config.yaml
model: "image denoising model"
grayscale: true
dropout: 0.1
lr: 0.0021
weight_decay: 0.06
Rows from block 2 of a small image denoising model, named by matrix and row number. Rows with one number belong to one channel. Each number is 128 + 24 x the weight over its row's rms, rounded and kept within 0 to 255. All counts start at 0. Numbers have three digits each.
After each channel's rows are labels from the 100 images, of 14848, where the channel reaches its highest value: "responds to" is what is common among them. Only what is clearly more common there than usual is listed. The data: photos with spoken descriptions (Open Images, Localized Narratives).
# convs0: first 3x3 conv (model.enc.2.0.convs.0.weight, 192x192x3x3, standardized in use, each kernel summed), inputs 0-63
# convs1: second 3x3 conv (model.enc.2.0.convs.1.weight, 192x192x3x3, standardized in use, transposed, each kernel summed), outputs 0-63

convs0.56:158143108128127166127085132133103122125109094091145121090142093175095165120139152146127144117107125110136156138177122131118134119129088111143088115110110152101107140115114102113144115128096144
convs1.56:147122123145127157139136159108119107115156120093108062171118136161083134119172109152159130124150134129144107128079155155138112120114132149147115137124136131149137129153153144144158133165144147
responds to: text has "lights"

convs0.93:098116143122138116137149140157149089103131164117114127181143135107129142170131128131129127155135163128145127135092151162126144156106150141111166151105129135152160152182140105118124168097125150
convs1.93:112162108123123141156106141097131125155117128141163112121148117159185149121108124133171115138123140105187158171169095155155172145128137143123141123119133141127129122129100101121096127198154124
responds to: text has "building"

convs0.159:045091115147126114090113131089108122144111119128126117129130110101124198122145110119129164127149109144150101129074138100165096196133183145112129165134190100115132150128132125145118134106119112
convs1.159:095124124108119140155111096161132119111120099143035130087157136128147088113141147148121097113143115112113175128154110120140088129115117076123118122127146133139123107139132126095137139120089121
responds to: text has "sky"

convs0.21:034139123139108132117155143133131108140126140141156125097126131112125211141127098139118135127102125130104117129126108115125136130129152098134123165133139093151113104127141124155119108138118116
convs1.21:255130131104113101147118132097122073104135086121117128159095131143144109110131095141132138140126140130124156117122147102114083122142117086109119124137111108158123130122184144148126147077111114
responds to: text has "sky"

convs0.37:190141104126136161124108108123127152099107117131089087100110139164139126134129164093116134116130110138103130098114092079129083105115082129147121115119139086122132088109121135126146119100099120
convs1.37:092085113121135166126115114124111110139150120126118146125122109176121209136115098135120114136132121127123128127115178155122167180129148057143132106130151164124122132147139118134145105158149117
responds to: text has "people"; text has "sitting"; text has "wall"; text has "table"

convs0.180:124143110113124162132152079160142138117103123126145114113150088150123169116125093141140134107128125109106137142136132122131113117111137121126125127143146139139112105119162157110150103135113135
convs1.180:112109122117127097110189120175141136148159123144116145069133132151132162108158123121089140142156135138128138098130121110105171159151120094093183128146124102153109165129147131171128118068117135
responds to: text has "trees"; text has "sky"; text has "buildings"; text has "grass"