config = dict(
    model='image denoising model',
    dataset='photos with spoken descriptions (Open Images, Localized Narratives)',
    train_examples=50862,
    image_size=48,
    grayscale=True,
    crop_scale_min=0.7,
    horizontal_flip=True,
    translate=0.12,
    task='denoising',
    loss='l1',
    noise_std=0.2,
    arch='unet',
    norm='groupnorm',
    hidden_act='silu',
    weight_standardization=True,
    pixel_unshuffle=2,
    widths=[96, 96, 192, 384],
    blocks_per_level=1,
    block='basic',
    dropout=0.1,
    attention=False,
    upsampling='transposed_conv',
    init='torch_default',
    residual_init='scaled_by_depth',
    optimizer='adamw',
    learning_rate=0.0021,
    beta1=0.9,
    beta2=0.95,
    eps=1e-06,
    max_grad_norm=1.0,
    max_steps=12000,
    batch_size=256,
    epochs=60.4,
    lr_schedule='poly',
    final_lr_fraction=0.05,
    warmup_steps=600,
    weight_decay=0.06,
)
Rows from block 5, named by matrix and row number. Rows with one number belong to one channel. Each number is 500 + 25 x the weight over the matrix's rms, rounded and kept within 0 to 999. All counts start at 0. Numbers have three digits each.
# convs0: first 3x3 conv (model.decb.0.0.convs.0.weight, 192x384x3x3, standardized in use), inputs 25-29, a 3x3 kernel for each
# convs1: second 3x3 conv (model.decb.0.0.convs.1.weight, 192x192x3x3, standardized in use, transposed), outputs 20-23, a 3x3 kernel for each
convs0.5:493516487501469509508489504474491497493451488522480503528516519509528496500524501487508507500497507489499506532493489526508491511529500
convs1.5:486486474495466472527523475500460512488473518457454473502529530524541492513522485491485533534532523484496503
convs0.6:497487485481514521487493504481509516513520478466460470495492486487518527510524491462483482517514483470469467515498526523521525522546500
convs1.6:471511525524520536498484513490507490538522490470497472486522484482483478485477507534531495533581534481460485
convs0.7:529494531528533473482519507512467481537508454531512467491536501502531521495511513491516518483488491474488521485532536504537526485496503
convs1.7:476497513477503522476469506528509480497470498516486480483497524488503509521472488499489529533543525509471522
convs0.8:501508531478483472489511484508464499489474471508467464508515517493512527491530500475510520495486485496516498490512488513504505516483524
convs1.8:488517521527504529525532500508488493502519477466495505492499501508513460524495483502505476501490465489483484
convs0.9:514493516482488509508482508481492493465466482495499488518522514533502490505524522511475490489491484523515484515523498502499509482512513
convs1.9:515543493540553506490496491458447477472446452472465478491553507504531492498466465467435485442404423499438469
convs0.10:487484485503478466470521486508489515527485480505510488524529523498530509507520489505481487523470499520530499506517498488523504517530522
convs1.10:500505480476486523532510522500505496514509505497494477488486499499514512503492511470498528494518528489486495
convs0.11:522511488484509475475499500499498494512457486492475515520508511506523491515519502499506510519523507497497507525489517495531501506503500
convs1.11:527527481479457493496503523472458517475492495526532507504509534498507534500490491510494501466467543468480491
convs0.12:529491494488520498494501505485507494518462505508470485488508514496514524497526489504516516492511509506498523498484495536504521510484520
convs1.12:506493491499520493483517496493521504500511502464498503501484487471490512521497548522525494550541507479514519
convs0.13:509482489510478522519487507505464517520462476500493529501511515520509517492488479480490519511504493498501471483505522500499526529534499
convs1.13:522488528511492538529503523482493486503488491501511497498491481511522467505500485506478505505551496504533445
convs0.14:482495510476522514496494530482507493456473482475443478501530498492494493495514529468508521519504506468498496511488521502497487524538520
convs1.14:469504500496488471499504479494546506502524514482495495491450484530487509471442501479484502498527513497470515
convs0.15:514490516521517508479496494525516521507514491487506515527520516495505528490511505495490482498481477493498502500538494482486525520519511
convs1.15:520502499493469486514490502504480497479502470482484463475512496474493479481465488472482479532525517487490478
convs0.16:508504504482489498464504499477511488469477482464457472511522489493485531497524517471490490541524519523501471501521515471497519514511517
convs1.16:509471526475512514504522494523531507523490468477517490526496494521483494526489488515500516533490499458493485
convs0.17:502498503543503503499502488510502502485480476489452477526507512503502515515511528483491462510494506477504489506517522490492505521507509
convs1.17:468503476501467520509495504482450466486436462494487506491478478474504488507507501510465505509522483489513489
convs0.18:487496482457486520477489538453477485493473521489457488531526529499520488530495529484498512467541525497479493487512494522531481499543511
convs1.18:495495516511467448511502522487509486481543523490536525496486499517533478505493517486503513503513561485515531
convs0.19:525476522509474491510476483506495507522504509474473481480489512511522518518527497491486493518528511512475490489495501509520514518492486
convs1.19:512514533521490518492497493512511474484496455460480460476479491485486534501490490488522523495551519486490506
convs0.20:482484496497485519500488483473500499473507496478452478526510509517511519522508493506481513508499498516499472538504535525499500504507522
convs1.20:536528526542496490490457476520504498511487466530504481469508508494547525467509513512496518531534514496486452
convs0.21:534501497489486509509512521495469492484506468473481499495487520499528514523522485479481511483508495508503494522516489518492490503526508
convs1.21:474479492521458490539513484501473487510480518514534507497526523523513476470486508539495500493528503503513497
convs0.22:497513486512479497520497479500469481505480483524521493504507480503527501493496512515482511511505491501497487498504495526521488507498503
convs1.22:516495489498471484500457485509513501526480515536463517483489490508526484503500499507532477463491541500458523
convs0.23:512516459492484470472546506495491496478454486491479513513535500526507528523521527503497512512497491505515512509531491522529515509497505
convs1.23:497505520488476468507495525504489534510514509490504498505473526508487506520497524483471518488473507537504494
convs0.24:507522510488509482485492477499481515481479469506479484495497480524508510534531505473474482494488510476490492509512493486528490494520490
convs1.24:509498498522503499485475505484501518459512505479501486491467498520489499534469499503500508469507539490480507
convs0.25:497508504465487514513492504484505507492496471470462491521519488507479510493526529507504477506492506521504494477506512501480501494517526
convs1.25:502521514484496492480493520498491519522548507489535488505508517505464509501457504478494499494514518504471531
convs0.26:517531506506496480486505496496491516469490462486473497506507503510502533477506507508516517515491490499491521516499498516513492509502489
convs1.26:508530500500484524513466493484479512487521527514538493514550514526518499489437470497468503522458507523481529
convs0.27:489521516472487516475479516484498480525487477529466488505502517524525516500508513497520520518497511503487487517519522536517502506489519
convs1.27:480501529507511476516547549509517513522520546516530534497519515483525476482485515465502496472505525512517529
convs0.28:502515481475500491492525505478478499477480491518503476517517529491494489507514487485490519501507512503516509519493492491515528484483486
convs1.28:484496505517512498493475471492483513476518517492519508488538479549507491519486499500504494505512507497478524
convs0.29:504502502484486489507485512486483471488476475487470497508490502521506506513511518491482517505522494490477511505523519514504486502498493
convs1.29:508487510518532525502499502486470493517483497528590523482560524471514463464398442517517498488495491485469496
convs0.30:514544498490514494488522520528490507515489503481477473522513526528517519514495513499478501533496502512487504494522498516494521523511512
convs1.30:501494528519511520510503484511511484539523529506484525497495479453454492482475506523444487494489502482478477
convs0.31:486484487500505500523519484503508490521502510459499458514516527500524488512522537514495491509525480488503515500502517511511536523527494
convs1.31:515491511502483498475460461538509524511465504502465518478522502492543508515513480492510495511521541476481510
convs0.32:492510517492534493469526533483483494482522500479525480529537483537491512497508502488504505472512499498533489520523520523530544527527489
convs1.32:481490492510487493487473513540500469517468477520477505482518463501542497515494500477527502521530539511465484
convs0.33:579536521460521528479476510498499497447454490487493484521533518523529532523511531490482474489497535513503500513528531511517506527526532
convs1.33:527488513484501493510552502472467503448448426546560540548547515628662680414411443498522523526570512475449462
convs0.34:512516499507507466514513483482546513509541427502508486532500497511517504539494502486532529526509477480498493527521520492489528503496500
convs1.34:532499528510461528521504512501494476537475499526509502490497485461502513479482466485481512537472527529471514
convs0.35:482518492481517495483527521473495481492514475475476479530488510524499530514496522481509513488513513496475476514480539492509528492517518
convs1.35:496522535522532550473508534544512500511466477533515490486517472485557504523509480493465518493498509495492500
convs0.36:514475498523514484475531496480509467468528495465478481520527499536480529496505484510508518506519482480503492490526489487516490472489498
convs1.36:493483511474473528514489512503523482500544487499522503496486471489497470505476520481518516517554549489506518
convs0.37:496505499507480508507497525484459472488480488494516485503509477510525517495532497470509515495507495491533494519534513524523502486526493
convs1.37:517502503499508527528464476505523521480521497521514506514503468541486477468446456527540517492508461489467482
convs0.38:513489513539500485517486515514488511518504503491503480524483486486509519510493511479508490523520522503521473520502486527502485505492495
convs1.38:494459492499484511499516504485494483489536513487520491492482505503463534500468509493483518505521510521491492
convs0.39:493511488504513510495510505482465514482506491495459479541534512533520512542541534498488488493518501496482504513529498514527502505506535
convs1.39:528542514511551526449471435494494487479490507523513499487510472474533488454501489491452480453445447494501493
convs0.40:489504485503492513482505507475476497483472503506469488499506516507528511509508495484506506499503484503500492518518495499516495528495503
convs1.40:514474494483484478536496496499501503495488495523491504480488539449484495519487517485435495547520528501527489
convs0.41:498477522503509499491493481501502491479495473487485490479490500502520505522498520505501489503500491484478513508510517515497506507496508
convs1.41:498507511526468493509502473496499538508510476510530456465514520489495515485477506480504531497560542490490510
convs0.42:519496503532512494504522501468488464460491477453501498499528524502490526493508506471486492507505514499512520520474495483485509499538509
convs1.42:509482520481487562509500486503518505495519520512518519481501474534538427492471471495505502563555467494524517
convs0.43:515505500500494495493506492519507490504522472467495486508524529525513534523489528506486471520506509506478500506502531510531521512503525
convs1.43:507511505519473511503477506508516507514534520499485489504511488503549519488503522504511493528584549506511504
convs0.44:500500496505511484481491512491493485488451493486480480500499524512520500497521510476491485489497507502508488503522513522515533511503482
convs1.44:538523515545495449497477522493443509493491531498551554500555529548573503486481479505458486506473504475542524
convs0.45:515503516522494499492487530489520480495520478480510480507529501504524490487502527507504510504511485503499488525483500504499491505514480
convs1.45:498480493512463499509510511509508470500529501512522486500520464501528469507492486502508485517541490499500515
convs0.46:510513474502524476474511498472503494490516428492517463525522527510518506505492498513511487513499506493473526509507537481509544490523497
convs1.46:475475497490477517516471517530490470521486483498486496506533484497498516503473500502463488506481524517476510
convs0.47:525507489529510512481479499510491519495453489499475502533491493483493487517489500515490512519474508535493514513498523511528511514503485
convs1.47:483486479475465532503474497498514474472501472482493465508512496556513484499491498482495474481507492491472478
convs0.48:474512507485516510522487529477512481503509494524514509508501491496499496494518491507497510506504488496519535504498504527500527499485514
convs1.48:509497492502515482493471481495474516493497483483468494537527491526505502530503532488518520467462520457434457
convs0.49:502510538502488532489503515498486495502499518504498516517502499503487491520510506523499510498500519521512517501517499510496485527505491
convs1.49:479489506504519475494491489509511523488520539485509518488494500459501492530523493492487510468480503498473506
convs0.50:471497514491511531496505483493518499504486514503513524511491507500485486516493517500523512489473522508498501519508480530514492519516507
convs1.50:505490506534524509472507500498541511469522502472504510528509513490464485507507500500493474455472491486498487
convs0.51:485518479480496502484508493526492498504520480493519493499483480504508497495489486469513472465518523496517504517516509515520513489506478
convs1.51:528500507527501513509475482513475482513512493475456483493494524491485480473467492508497509491477521495453511
convs0.52:524493496504513510508498488508498495497496527490492474502489497506515517509501504507488501490501493492481492519509501518513478520504485
convs1.52:515476489530497527465480506518505499517533447497525481519493467523544489473492477517495501541513467536522456
convs0.53:497494504527510493471488491504491493514507470516507494503524488489522505495499491495525507506495505504479514524501508496489497524516502
convs1.53:537476472505491533506499533510527523502519513504534505476496542465531548504497516495501503467515517485530526
convs0.54:445477501482470520499528526478498514515505510498483474511511520526514503522509514511504526509509524490480489512514501520504504511527522
convs1.54:502500504556554571582567528518537488542551516531596553454474473443403406441377422503484461460440467493472506
convs0.55:507514509483523497491505503497514523472509485499479485511499500515514505489496502484518490497517521487483497521512506496504491505498513
convs1.55:512547538581552645535506534526479512516462500531486477502510484519519556454521500499455485524474516496502476
convs0.56:519507493505532525517519494489516519472527524447480471495511516485482497484485487477496512487498536493506480506486500499508492486511526
convs1.56:482500521485476497488497514500523487471543497515515524512485498564491488515508499527532490531506510494516512
convs0.57:484531537483486471498512525544513493524481516513473489502493508485496530496498487509511501519500533487476510476510500505481517497493511
convs1.57:518493551522538547504495513515509524527532520469471476443461430434432461503499510491501495505478482520470504
convs0.58:499504507514503496494503491488481485501516496499519498502521488512482493497489504485525486498505532489504507489497494491500485493490493
convs1.58:508465496497492506483517536530487500538487495520512492482515528490521514501447481499466536501467513512488517
convs0.59:467495519545529532509488474504502536522507518510469502498514475513514500488500494504501514511515504464485482512491517502505512495494526
convs1.59:525503464508493474539471494506520521491536509502507500493502536463543597525515478501509524493553500524524485
convs0.60:500496498487531485497501505501505482467505474497507505489495498503486499490509492514527505487516487525510492510498490492499518477466505
convs1.60:508544517498471509509472505501473543481474511518500523486536471484493491517502481507470531486454486467436479
convs0.61:508511493524539504514526507508480519503479493504494495524499484480513491494494517513524493514511508490513486527497498486503498517506515
convs1.61:487479483571490484512519477482482452495469435498489501488435476467487521485517527488477504496503481483478474
convs0.62:526513489494500519485504505494475507497496508527478527508517515501515489514499489526487473491489506496466508485519501510488487488523501
convs1.62:507506544491485487510487494478516489507517480476540503509495494536498504516529498488512475480504464490501472
convs0.63:474502475533510527465497481489533472474506493495481464514519482518510508495498478486516491498508493480496506491485515485498493522491480
convs1.63:501476490495491520494483530500512490497480506536526500551539491529541492490498520491529487480518497495536484
convs0.64:514492495489518497482494495470505483475497491490499513516481511497497501507524484496531485490543534499529523516511494506514511502528520
convs1.64:494497491506538473473480475506513522504486514516509499495507501534540531515521523480481497473465456495496483
convs0.65:504514484484490492504513499510487520487477484489477477503491511480485522481477481497492500489515483479501477484509487508515484525507512
convs1.65:485472492510469497510503544539532486524492462510520474483501503518489476496519489514502505510477494496504504
convs0.66:502528495532507515515500491532479506543489503503499505502496477529515517508479497479490479486512514524481507462527480478497508483481495
convs1.66:482496535506506536502498480477502478493502508453463492511478468490471469497487504498477502509468499469486495
convs0.67:497514506509494519497489506500505488494495491476485504496492507504490517491502495477498500533497520500487521501488520523507508499483504
convs1.67:517501488473484482525544542535514543497498484488535493522493489510515543528493522525502540530492510483489518
convs0.68:493507515487514496514519533474474492501488471476509489525502504498517497518509503484514496508482522500491522507514505499523474528505497
convs1.68:487484486505502484530491494490487508520472505453463496481516518502507509492469498479459504488458505500490519
convs0.69:481516492505534519507512512510491497499486509508506512502497523513505505494515486484518503506487518495489530505481499495490495491504495
convs1.69:475490528483499517525505479527516472523494521481513499532491486537496478506509483505483492513522466500511509
convs0.70:508500516492499487506500505473490497497486498502511497522522484498505505521509496492500506511520499495490521498508519497520494518507486
convs1.70:531511525526498519527500491530474463548457425494502506470507532447499521496495495519512497568440403526498458
convs0.71:506531507497507503504508499520509503507496511486473491511522515494525505494503502513496525505511524530509494483505525490526497510524506
convs1.71:475456445464473461477497489448486498468493478466497486506523533535499515526474491488504541477523502501515539
convs0.72:527516505537485502499478498501519494482509499509498491490510493484514495514506491492479477511495497502480489503489495502502479490510475
convs1.72:466502521471481530500505475479493491461489515510515485510493529503526545489509514505514513475481497483514497
convs0.73:508494486479512527499474518490490491492514513513501480500492501509517511519484488494514506524503507520502503509479479506515484507483499
convs1.73:456488503485501570499515550475510506471531521522511510538487499503528519495502493481501517476513512510496508
convs0.74:513489497490500526474490499507527493507494516508485484492507515500506491505495490511510480500487501492494490521519503514508510510488512
convs1.74:493496483510497550499472513485543488475542527485462529470451494508496495497495490512525538518523537523497537
convs0.75:485488511502490486529511510512505497536465518533511515480521480507517474500495486509527507511509505486509506516483487483529522474500481
convs1.75:509477479520535487511511529528483478516491496490522484502525483496514543489499498512488487509544557489518501
convs0.76:516515502519485515478480492534502493513500529477477469494492526490528499506496470504512506501519501510484497503503480512503500472499481
convs1.76:507531473495516519526494510497481502518468510499510499501512510495504515516487485505469531529501514526529466
convs0.77:513521512525502511497512496528534502556522506467439485489490496506508529494527517510492505510509526454468491480488508499484500525517515
convs1.77:491503490531520542529512522510475463511493489490491468483466452490469481484454489479480444487458483456470511
convs0.78:506500500514479495494493473492500519497507507498506471489491515512493482490506519528509495491481505509487503480511511482513499526491516
convs1.78:495480509519517558506526495487513477482501498508470477498499488519489531465472503479454494487460501515494486
convs0.79:526514503522487515500493495516509502537516502482470490521509484498501498484528524500502502508520496480509494517493496526500520502515495
convs1.79:488493513509509501526507518504499513518537516510537516498513494493485491519499485492512504516511484500512519
convs0.80:527549527506511514499500498502505494501471495534519512509523486504523486507518497509499512492516509527517488500523502531489514487509496
convs1.80:515508517535530535515492500526484529472464473493493515500498473562522493508494494482512519462460457445493508
convs0.81:493522497500513485495487506513484487497506524532509527488518487508492496487519492491508489514498520478511518508489514484508489488506512
convs1.81:489499458493482495530505486481510512527553529509537499501528522481484505508501485499521454537551482487492495
convs0.82:507484490520494516511479512510502518484519501488511486489506489486498497483487514490499496483529515507487487500518484496497484511477478
convs1.82:498466484492489460504507511525518495516497466510485499496507538536515526499522497495520510502527500485468510
convs0.83:492528493498483490480499486491530502507508497509464490500522503485493484487488484515517486503501515469488499498489496495485489512515518
convs1.83:471469469512506503503512512490490516492497512510513492511522495547535496484495494506524516493498514500485507
convs0.84:517494461509502496492534511483501517498509521477525513485505511496473472520495522490515514491513494479512526483491489501514486484508500
convs1.84:485510489542518511541474529501441489492531497499527476501501516541465506483460493528496523480501520498483532
convs0.85:486518494491525476497495505508513514487488500487484505531508525503497499505490521524503501526493514506500499512516485522486492495517485
convs1.85:506463499471496469497527493518506507541484478536495519492527496490513527521506518478500500508512483471494484
convs0.86:513505485496516523497486512482520506489531549483502503509505500493511505491513497491485514489507506494506515496512491515512504493493511
convs1.86:498452488518470462499516465470469502491477502509478494521537469574553466491525512483510501485491525490481498
convs0.87:509523505507505513517486497512518489491526517490485497509506499491506503515511485477483502520519506493510507486498512480500490480503479
convs1.87:514499481518484499501508490520499512503466522505483518499521471493533523490477475529507499491482526534494492
convs0.88:510484538491507523527508514518505493521498513528492507486510490492514511503489505478473471495498500474487511511496487505509523510498512
convs1.88:512491516533502505539511499476500500480510471459483476486528502471495494506502455518521507508520514512528492
convs0.89:505547488474515489466504491477475511485520514504506510525526496484505486489488498528508486486492502507504520501527498505514515514495524
convs1.89:483488496521495488514472501490487483470475469470505467508495507500496531537533523517476518490487472476479499
convs0.90:468491525476512507512503495484481513471483481525542507504496520494506501503513483523498538488505501514505523521527500527524518479503487
convs1.90:526517507477486457501487505463480485473510500448471485515565538529513511501470499479506520489493510462473496
convs0.91:500497526497467498505516508492481511481480490500508501501483476486495482507480507489505493517513498465495513517470476506506493469481471
convs1.91:532496494514490482529485550513492506453482481466518474510501488510506535486467521501483476489524513467468474
convs0.92:534493521499506534521512486519484493481488517480468502517506514508531497489495518501504492491525524508501474510510518501516515506487482
convs1.92:493517505467476454537558528487554493465505486465495466505492517521507530487501503481490518449478467498509501
convs0.93:531515472495516515479504464514467505517507487537504507510513483491521516494480510505523505500502489493488493490480483492525502512480485
convs1.93:496487503479432497498495514486453490462526520513560493534564506513498470479488510526474470500474500475493524
convs0.94:497489513481498518513499478493505510495500534483478495503487493525499484517525505480494493508500529513487507491509512493494523536494500
convs1.94:496482495512495487497494469497511499479506525508530539500535520519539486512478492512473505506469474518501498
convs0.95:510491500470527492496501511506485518512516511495501498526513485489501516500522471515488487504503480486500503500528509513495496500493482
convs1.95:505500487524520499489485500491524492497466442459460459476499501497509515538517516512558505555506452517456475
convs0.96:506539506474504519505504530496507486474482488505489503497502494499502492507500523490486504487495499494498513490507505515512510500514493
convs1.96:484485519431502513501535499488513529449468519495509536491510473567529402531479476481477471513445459527497465
convs0.97:506500513475518525515478518505505496462494508489479482506504502492485511481527477481499501500502478470497507489477487529485499489492480
convs1.97:499478495476463477500494506507496490502497471524510505491501489519536477490463487466488445521527459508501498
convs0.98:506515481506499488495512514511483485477490493501526494506509516517511529501523513512502512508496486518475492527504515517545518525535529
convs1.98:493510528522545570515509519480484495484514465491505470480470480429451460438426445493465496516480496528476490
convs0.99:484505517473532487477513518495482497480491495495514518514525516486524519496517527490525491471495481521504520495492477522515514486509507
convs1.99:507538531481437459505467481491544507504507500481499488479504496494516514492470536498479478481492525488512524
convs0.100:523482494495502506496486514507504499489485474506469480481493480523506496491506484510514498508496490475505494512518523519507489508517515
convs1.100:503531478501491504499494512517505512526540523523487510511496492481468485511478517491529506490525496489486489
convs0.101:509500500522490496475514509510485483525525519478470480513532532530490500513533489484499529502530493459498503514491501504527518526483489
convs1.101:512478520509498552517481501520524502496511531507504515485494500489527508501501496510485525491559508494515514
convs0.102:499508496519530511508514515515479499532472500486479456487516508496508492502500497516517495496510482499495495509516501499513506517500483
convs1.102:526473435517491530519532512543506502524487506523520542434481554424507552486471457552548510517502519540495529
convs0.103:529540487519508477474521537485479511462481460493510500517498510496505503504508509496533492493497468540529505505496515501498504525524530
convs1.103:501480523470450499480482506464493505497484534502504516522464476525488474550532509489451492498495488492491492
convs0.104:498489513512498501521503480511495516482456515536480512504501517495526514491510520485484483488489517520498520476510513523498527490517503
convs1.104:486489518510469513500473502475494490474536539478501513511503461456487470487491478469479473484491512466489500
convs0.105:490538483491502498478488498479457474481461468478441469519521522510528528515532514477514502481499504462469501531496536530513522525515512
convs1.105:476514463474513494467511496524397483517385464509379490481585530478567538505586545493425548477485510484483555
convs0.106:511516498492510514516482504477520502471518484479493494494500530494487511500540516500478468502482499493520505495502519506489495519501491
convs1.106:473504501497506527479471480482524525461461505480441484534505513573521487543538505469483493503510485475483507
convs0.107:515489492498461503520507532485478505495454467507499515495496497490494486500523486516478509490482494511515477515517493508518503489500492
convs1.107:500491494514489508509497512482479504492492514510459478507485493515506502463483500485520505507509508499492513
convs0.108:537499489446487510494499519471495483484490500539532503514503531503507513522517489505510507489505495518524511495516525523513513502516492
convs1.108:502503524498499493537515525482468464443421468486439505517571519580634553447524491493510478476531518513532479
convs0.109:502510482484492479522507511482494486494503476491511529503495516524496522510524513505483521483510506521504523501509515492493506485505485
convs1.109:531499495494498527488529500474500472506467516458486507509469495481521506509484503534502488528484488511477495
convs0.110:498480508489486488494505511514501506512508528512478498513510494489485480492517493488481517515524510502505488508509510488496503504513498
convs1.110:483483471499510483522521524468506514484487524490506540517504508470543548496525469482503488521467482528488494
convs0.111:468499531490485519492527508524518491517495484510524515504503526527523501522512518502484501507496478517489518505524515505524528501510517
convs1.111:509530518494516530508525545477521536491488520507496503470510512508519518533502527461491505445468490476442482
convs0.112:510500477474503508503495484477479496507464482501486501497531496493522525514525501517512487521505518484483501489502508512501491500481475
convs1.112:523491508513492512540529492475493515528492491517521490493490515511506468477495497519509501511512500511514490
convs0.113:476487487490509502479499473482500495468459467489512490507486523531481486488484528502478492489504510518510482507515504487489490512479486
convs1.113:481539490503488476490495512489497490483528505500516513499509510506470498486465502503477471481502527461472505
convs0.114:504485492505514515468491494496500521489521469461501505526512496520484512491487485495492520516502480508517499494521524479483527483508510
convs1.114:493471490475468510499512522503500504520518509503545498508519502513483513535465520496492506544523513486476508
convs0.115:524501517481508502489503482491502489477499488485493477509501499514504514505502531461491472488498507480479475492507506496506503523507500
convs1.115:513541532499528523498522533514508497532517507488476486516472503479443464500461481502497510487489525510493487
convs0.116:512505486490495513471520512485481502474521493495488526522506497502497524512495527508515512499508477502532515509499517498508503497484509
convs1.116:471466481461416457502474495506547537542547509543564534520498513485518520492479487512495525500533549524515526
convs0.117:498519517492510494515489485522488505516480486500480488503500517509493511516530518481487501506531499501501525505515525507496498505513507
convs1.117:512466510514474507492493497495494514486475488478479500493498528444501545510504479498496491526478429526488484
convs0.118:473536519506489487474498505519518495482471483493501490515529495514512502526488478507500521516484541498515503494496485528524493479497511
convs1.118:501486484470487471519527502526493502486480515537498490516501527502524513492484494510504484503465524525468514
convs0.119:533521512497491495511478488518482489479485506486503511518522495500517511519501522480466501491501490513497486509504513491500515511517507
convs1.119:503501533522512516490526550478504515508510479503480492467454464489449419491480470479487515507474489522477498
convs0.120:500486501507520470501525512509516497482489493514511517531514518513509504511501515497480494505479504505506525536515501525509526509495508
convs1.120:493523524480487547487483527486505519462438535476456480533532498597529422536523530500504501443466466492497476
convs0.121:497529519491499522514488507487482507489500491485482494507502520489513514493492495489516522517506505522487520484507525512497494507522527
convs1.121:500507527493495513509503540502509477465513476441472472489443469509478492478463527498504539514484491485520522
convs0.122:502503504521500491473528482549511477518502486450463481499477528489506535521501480486486488522524510508478498518504526503515493483519495
convs1.122:506514505507476494520503493507490518513517510503496505479476503515509522535501541506506470542543523498480516
convs0.123:475504517486483475488490508507503488484501476519484503493517490488490486493503493484499506506493481514491511499528510505507502515522504
convs1.123:505474512516474487513501532513493514502505535497488528486474472504502488493467535489497501488485515491493514
convs0.124:490517528498487517498504484489519513503500493489493511522524496531525499490510478482489485529504486470473509523497530510521510532501503
convs1.124:485495496497502485449491505500488500463431439497466492503528525476516523467509499505517534453448460478450451
convs0.125:508502502484492489492500514502508493487503513511521501520498517510505476491501485512518485480513520487511513507495489502486515514491529
convs1.125:520482471481475500472500502528527503533492489508495513480471519473532569534513473500505513562500447531452480
convs0.126:516545515488488521499504501507480489495481522477506493501492502521527490525518510483486497510509518518504494525505514506514511502497521
convs1.126:483503498512467483497508510509493491520497483535509487528500435539500476473525536471473482489468499506507467
convs0.127:515520520463521513512498494497505497467469510528503497493508486526496521511519507510489513508503502520493500491528527505515515488503526
convs1.127:486537519522489456493478469478522475476497516494500518509558522535499487505482464485528497509468522489460512
convs0.128:503467501510494501508520485530511501527489471505512495504524521507525491516497499531490523512516519503479471514502486519528492512519519
convs1.128:476486477481452479535495478488484493500500491525524499491485519488516532510530504502476508509495489520497486
convs0.129:530507544493519492476481480474482493487464478474493510502494491533488518487484510473505488494502516491503482507533498517506508515519525
convs1.129:489515507500500520478484489535525519536509521535534504516529522494509518532492462487524517475491499486460503
convs0.130:510495498484514480502474489491494509468478507504489470505514493511512500498512487508489482507501498492484501505517505517516498511510506
convs1.130:521534463481480477507447484496472508486480526472500501507555530553561524518514514489504499486527520509498471
convs0.131:501490481500496483502508537481515474460483504528500522509486513516493534537520522485507484471531523536539523523534516524491488518504502
convs1.131:512493531482467495524515537501511493500525479503480498536512511519505478495514505502497520544536475510464489
convs0.132:513514509490499516480483521502500487489482479498486531491502526486520503479497504488486508500514476493502525511536511524510487485500495
convs1.132:495536531498539524536474473473507481442507497493473520510514484520526488501472484514495506529494504513468492
convs0.133:502489487471521524502504503475498489500500526486519474506504514534518484518510500510490524516476484503516512494493510506520502517487489
convs1.133:481482485495504509503511484496455504522498487497531549499496523501498547492499498514476514528530499517509547
convs0.134:479497509527497492502484483502508517468472481484468488530498493515504513508516487480489486499509490480514517486491515518501510473483496
convs1.134:504501539510497524494473488492487489545546549538512540506500478509509494521504532476478483488515526493523516
convs0.135:479489516521498480502509490490538520462507499468477521511522499520487497500529491495479498527506523487522501513515528518493507525519492
convs1.135:523504514502537545533511514501495512458442514499494509494508474538511504531510504504520500480514499518515499
convs0.136:511497508498487497516505513517490483499468503498485514485510499502503517514493496488488501495488467508522492484497519481499526475491505
convs1.136:503527485499485481497490497540508512546534515554547501487495499496466490481461492513508501503517552521522529
convs0.137:492563530540496501517500512523494496529468493506451504498510475513516494532512493485487487513515500485513525525509516519524493527516500
convs1.137:516489485524505510510487486487487464521473484499475483441499547399539602416508553489514539483532562489529493
convs0.138:520487514483491501493470507491492505492482484506503499510509518507518521496494515501519488514521488487485500511524503542502524520495475
convs1.138:503504510491473503500492496529522528520496516553559565481506504472511517483514532525502522516513494533533531
convs0.139:522514521472513510523503494492454500501478489518499505486501500499504507516524483495516513515490522486476481505524520499514498515510512
convs1.139:520478485527473530514508514490475513495495502502522496518539525489518522513467508513519518504483490514456496
convs0.140:504486513514491484508502506518493486474476472516482521540511489494499490504518529518497505503491485496508471486506510504527510520503486
convs1.140:492472497482491518505489514481533497520515499512502509479492504525527497517528480494527494506501474525490504
convs0.141:519502492492482524487508509506485499494477528514507497508520525504536506512518497490494480495485475523522508498512504504512511522499500
convs1.141:490492518494489493494538476490522505445480468492467475547516522525562558543502520506509495468460475514453501
convs0.142:483494477494510481516540498529484513467507504525501488492482506507499507508507523505501517515495502506514489481508515490492506472479497
convs1.142:485466537515514482524518503505511499475498497522513501481490472501532536495491499479498506484505516520476486
convs0.143:478481515520523520506481501492483519501521491489428456495490512505522531523509502482510482522497524493474489505497509517517527502513500
convs1.143:501508490519546565515499498490513507480486509511489501499514496509551536516487483487491541527522558537481511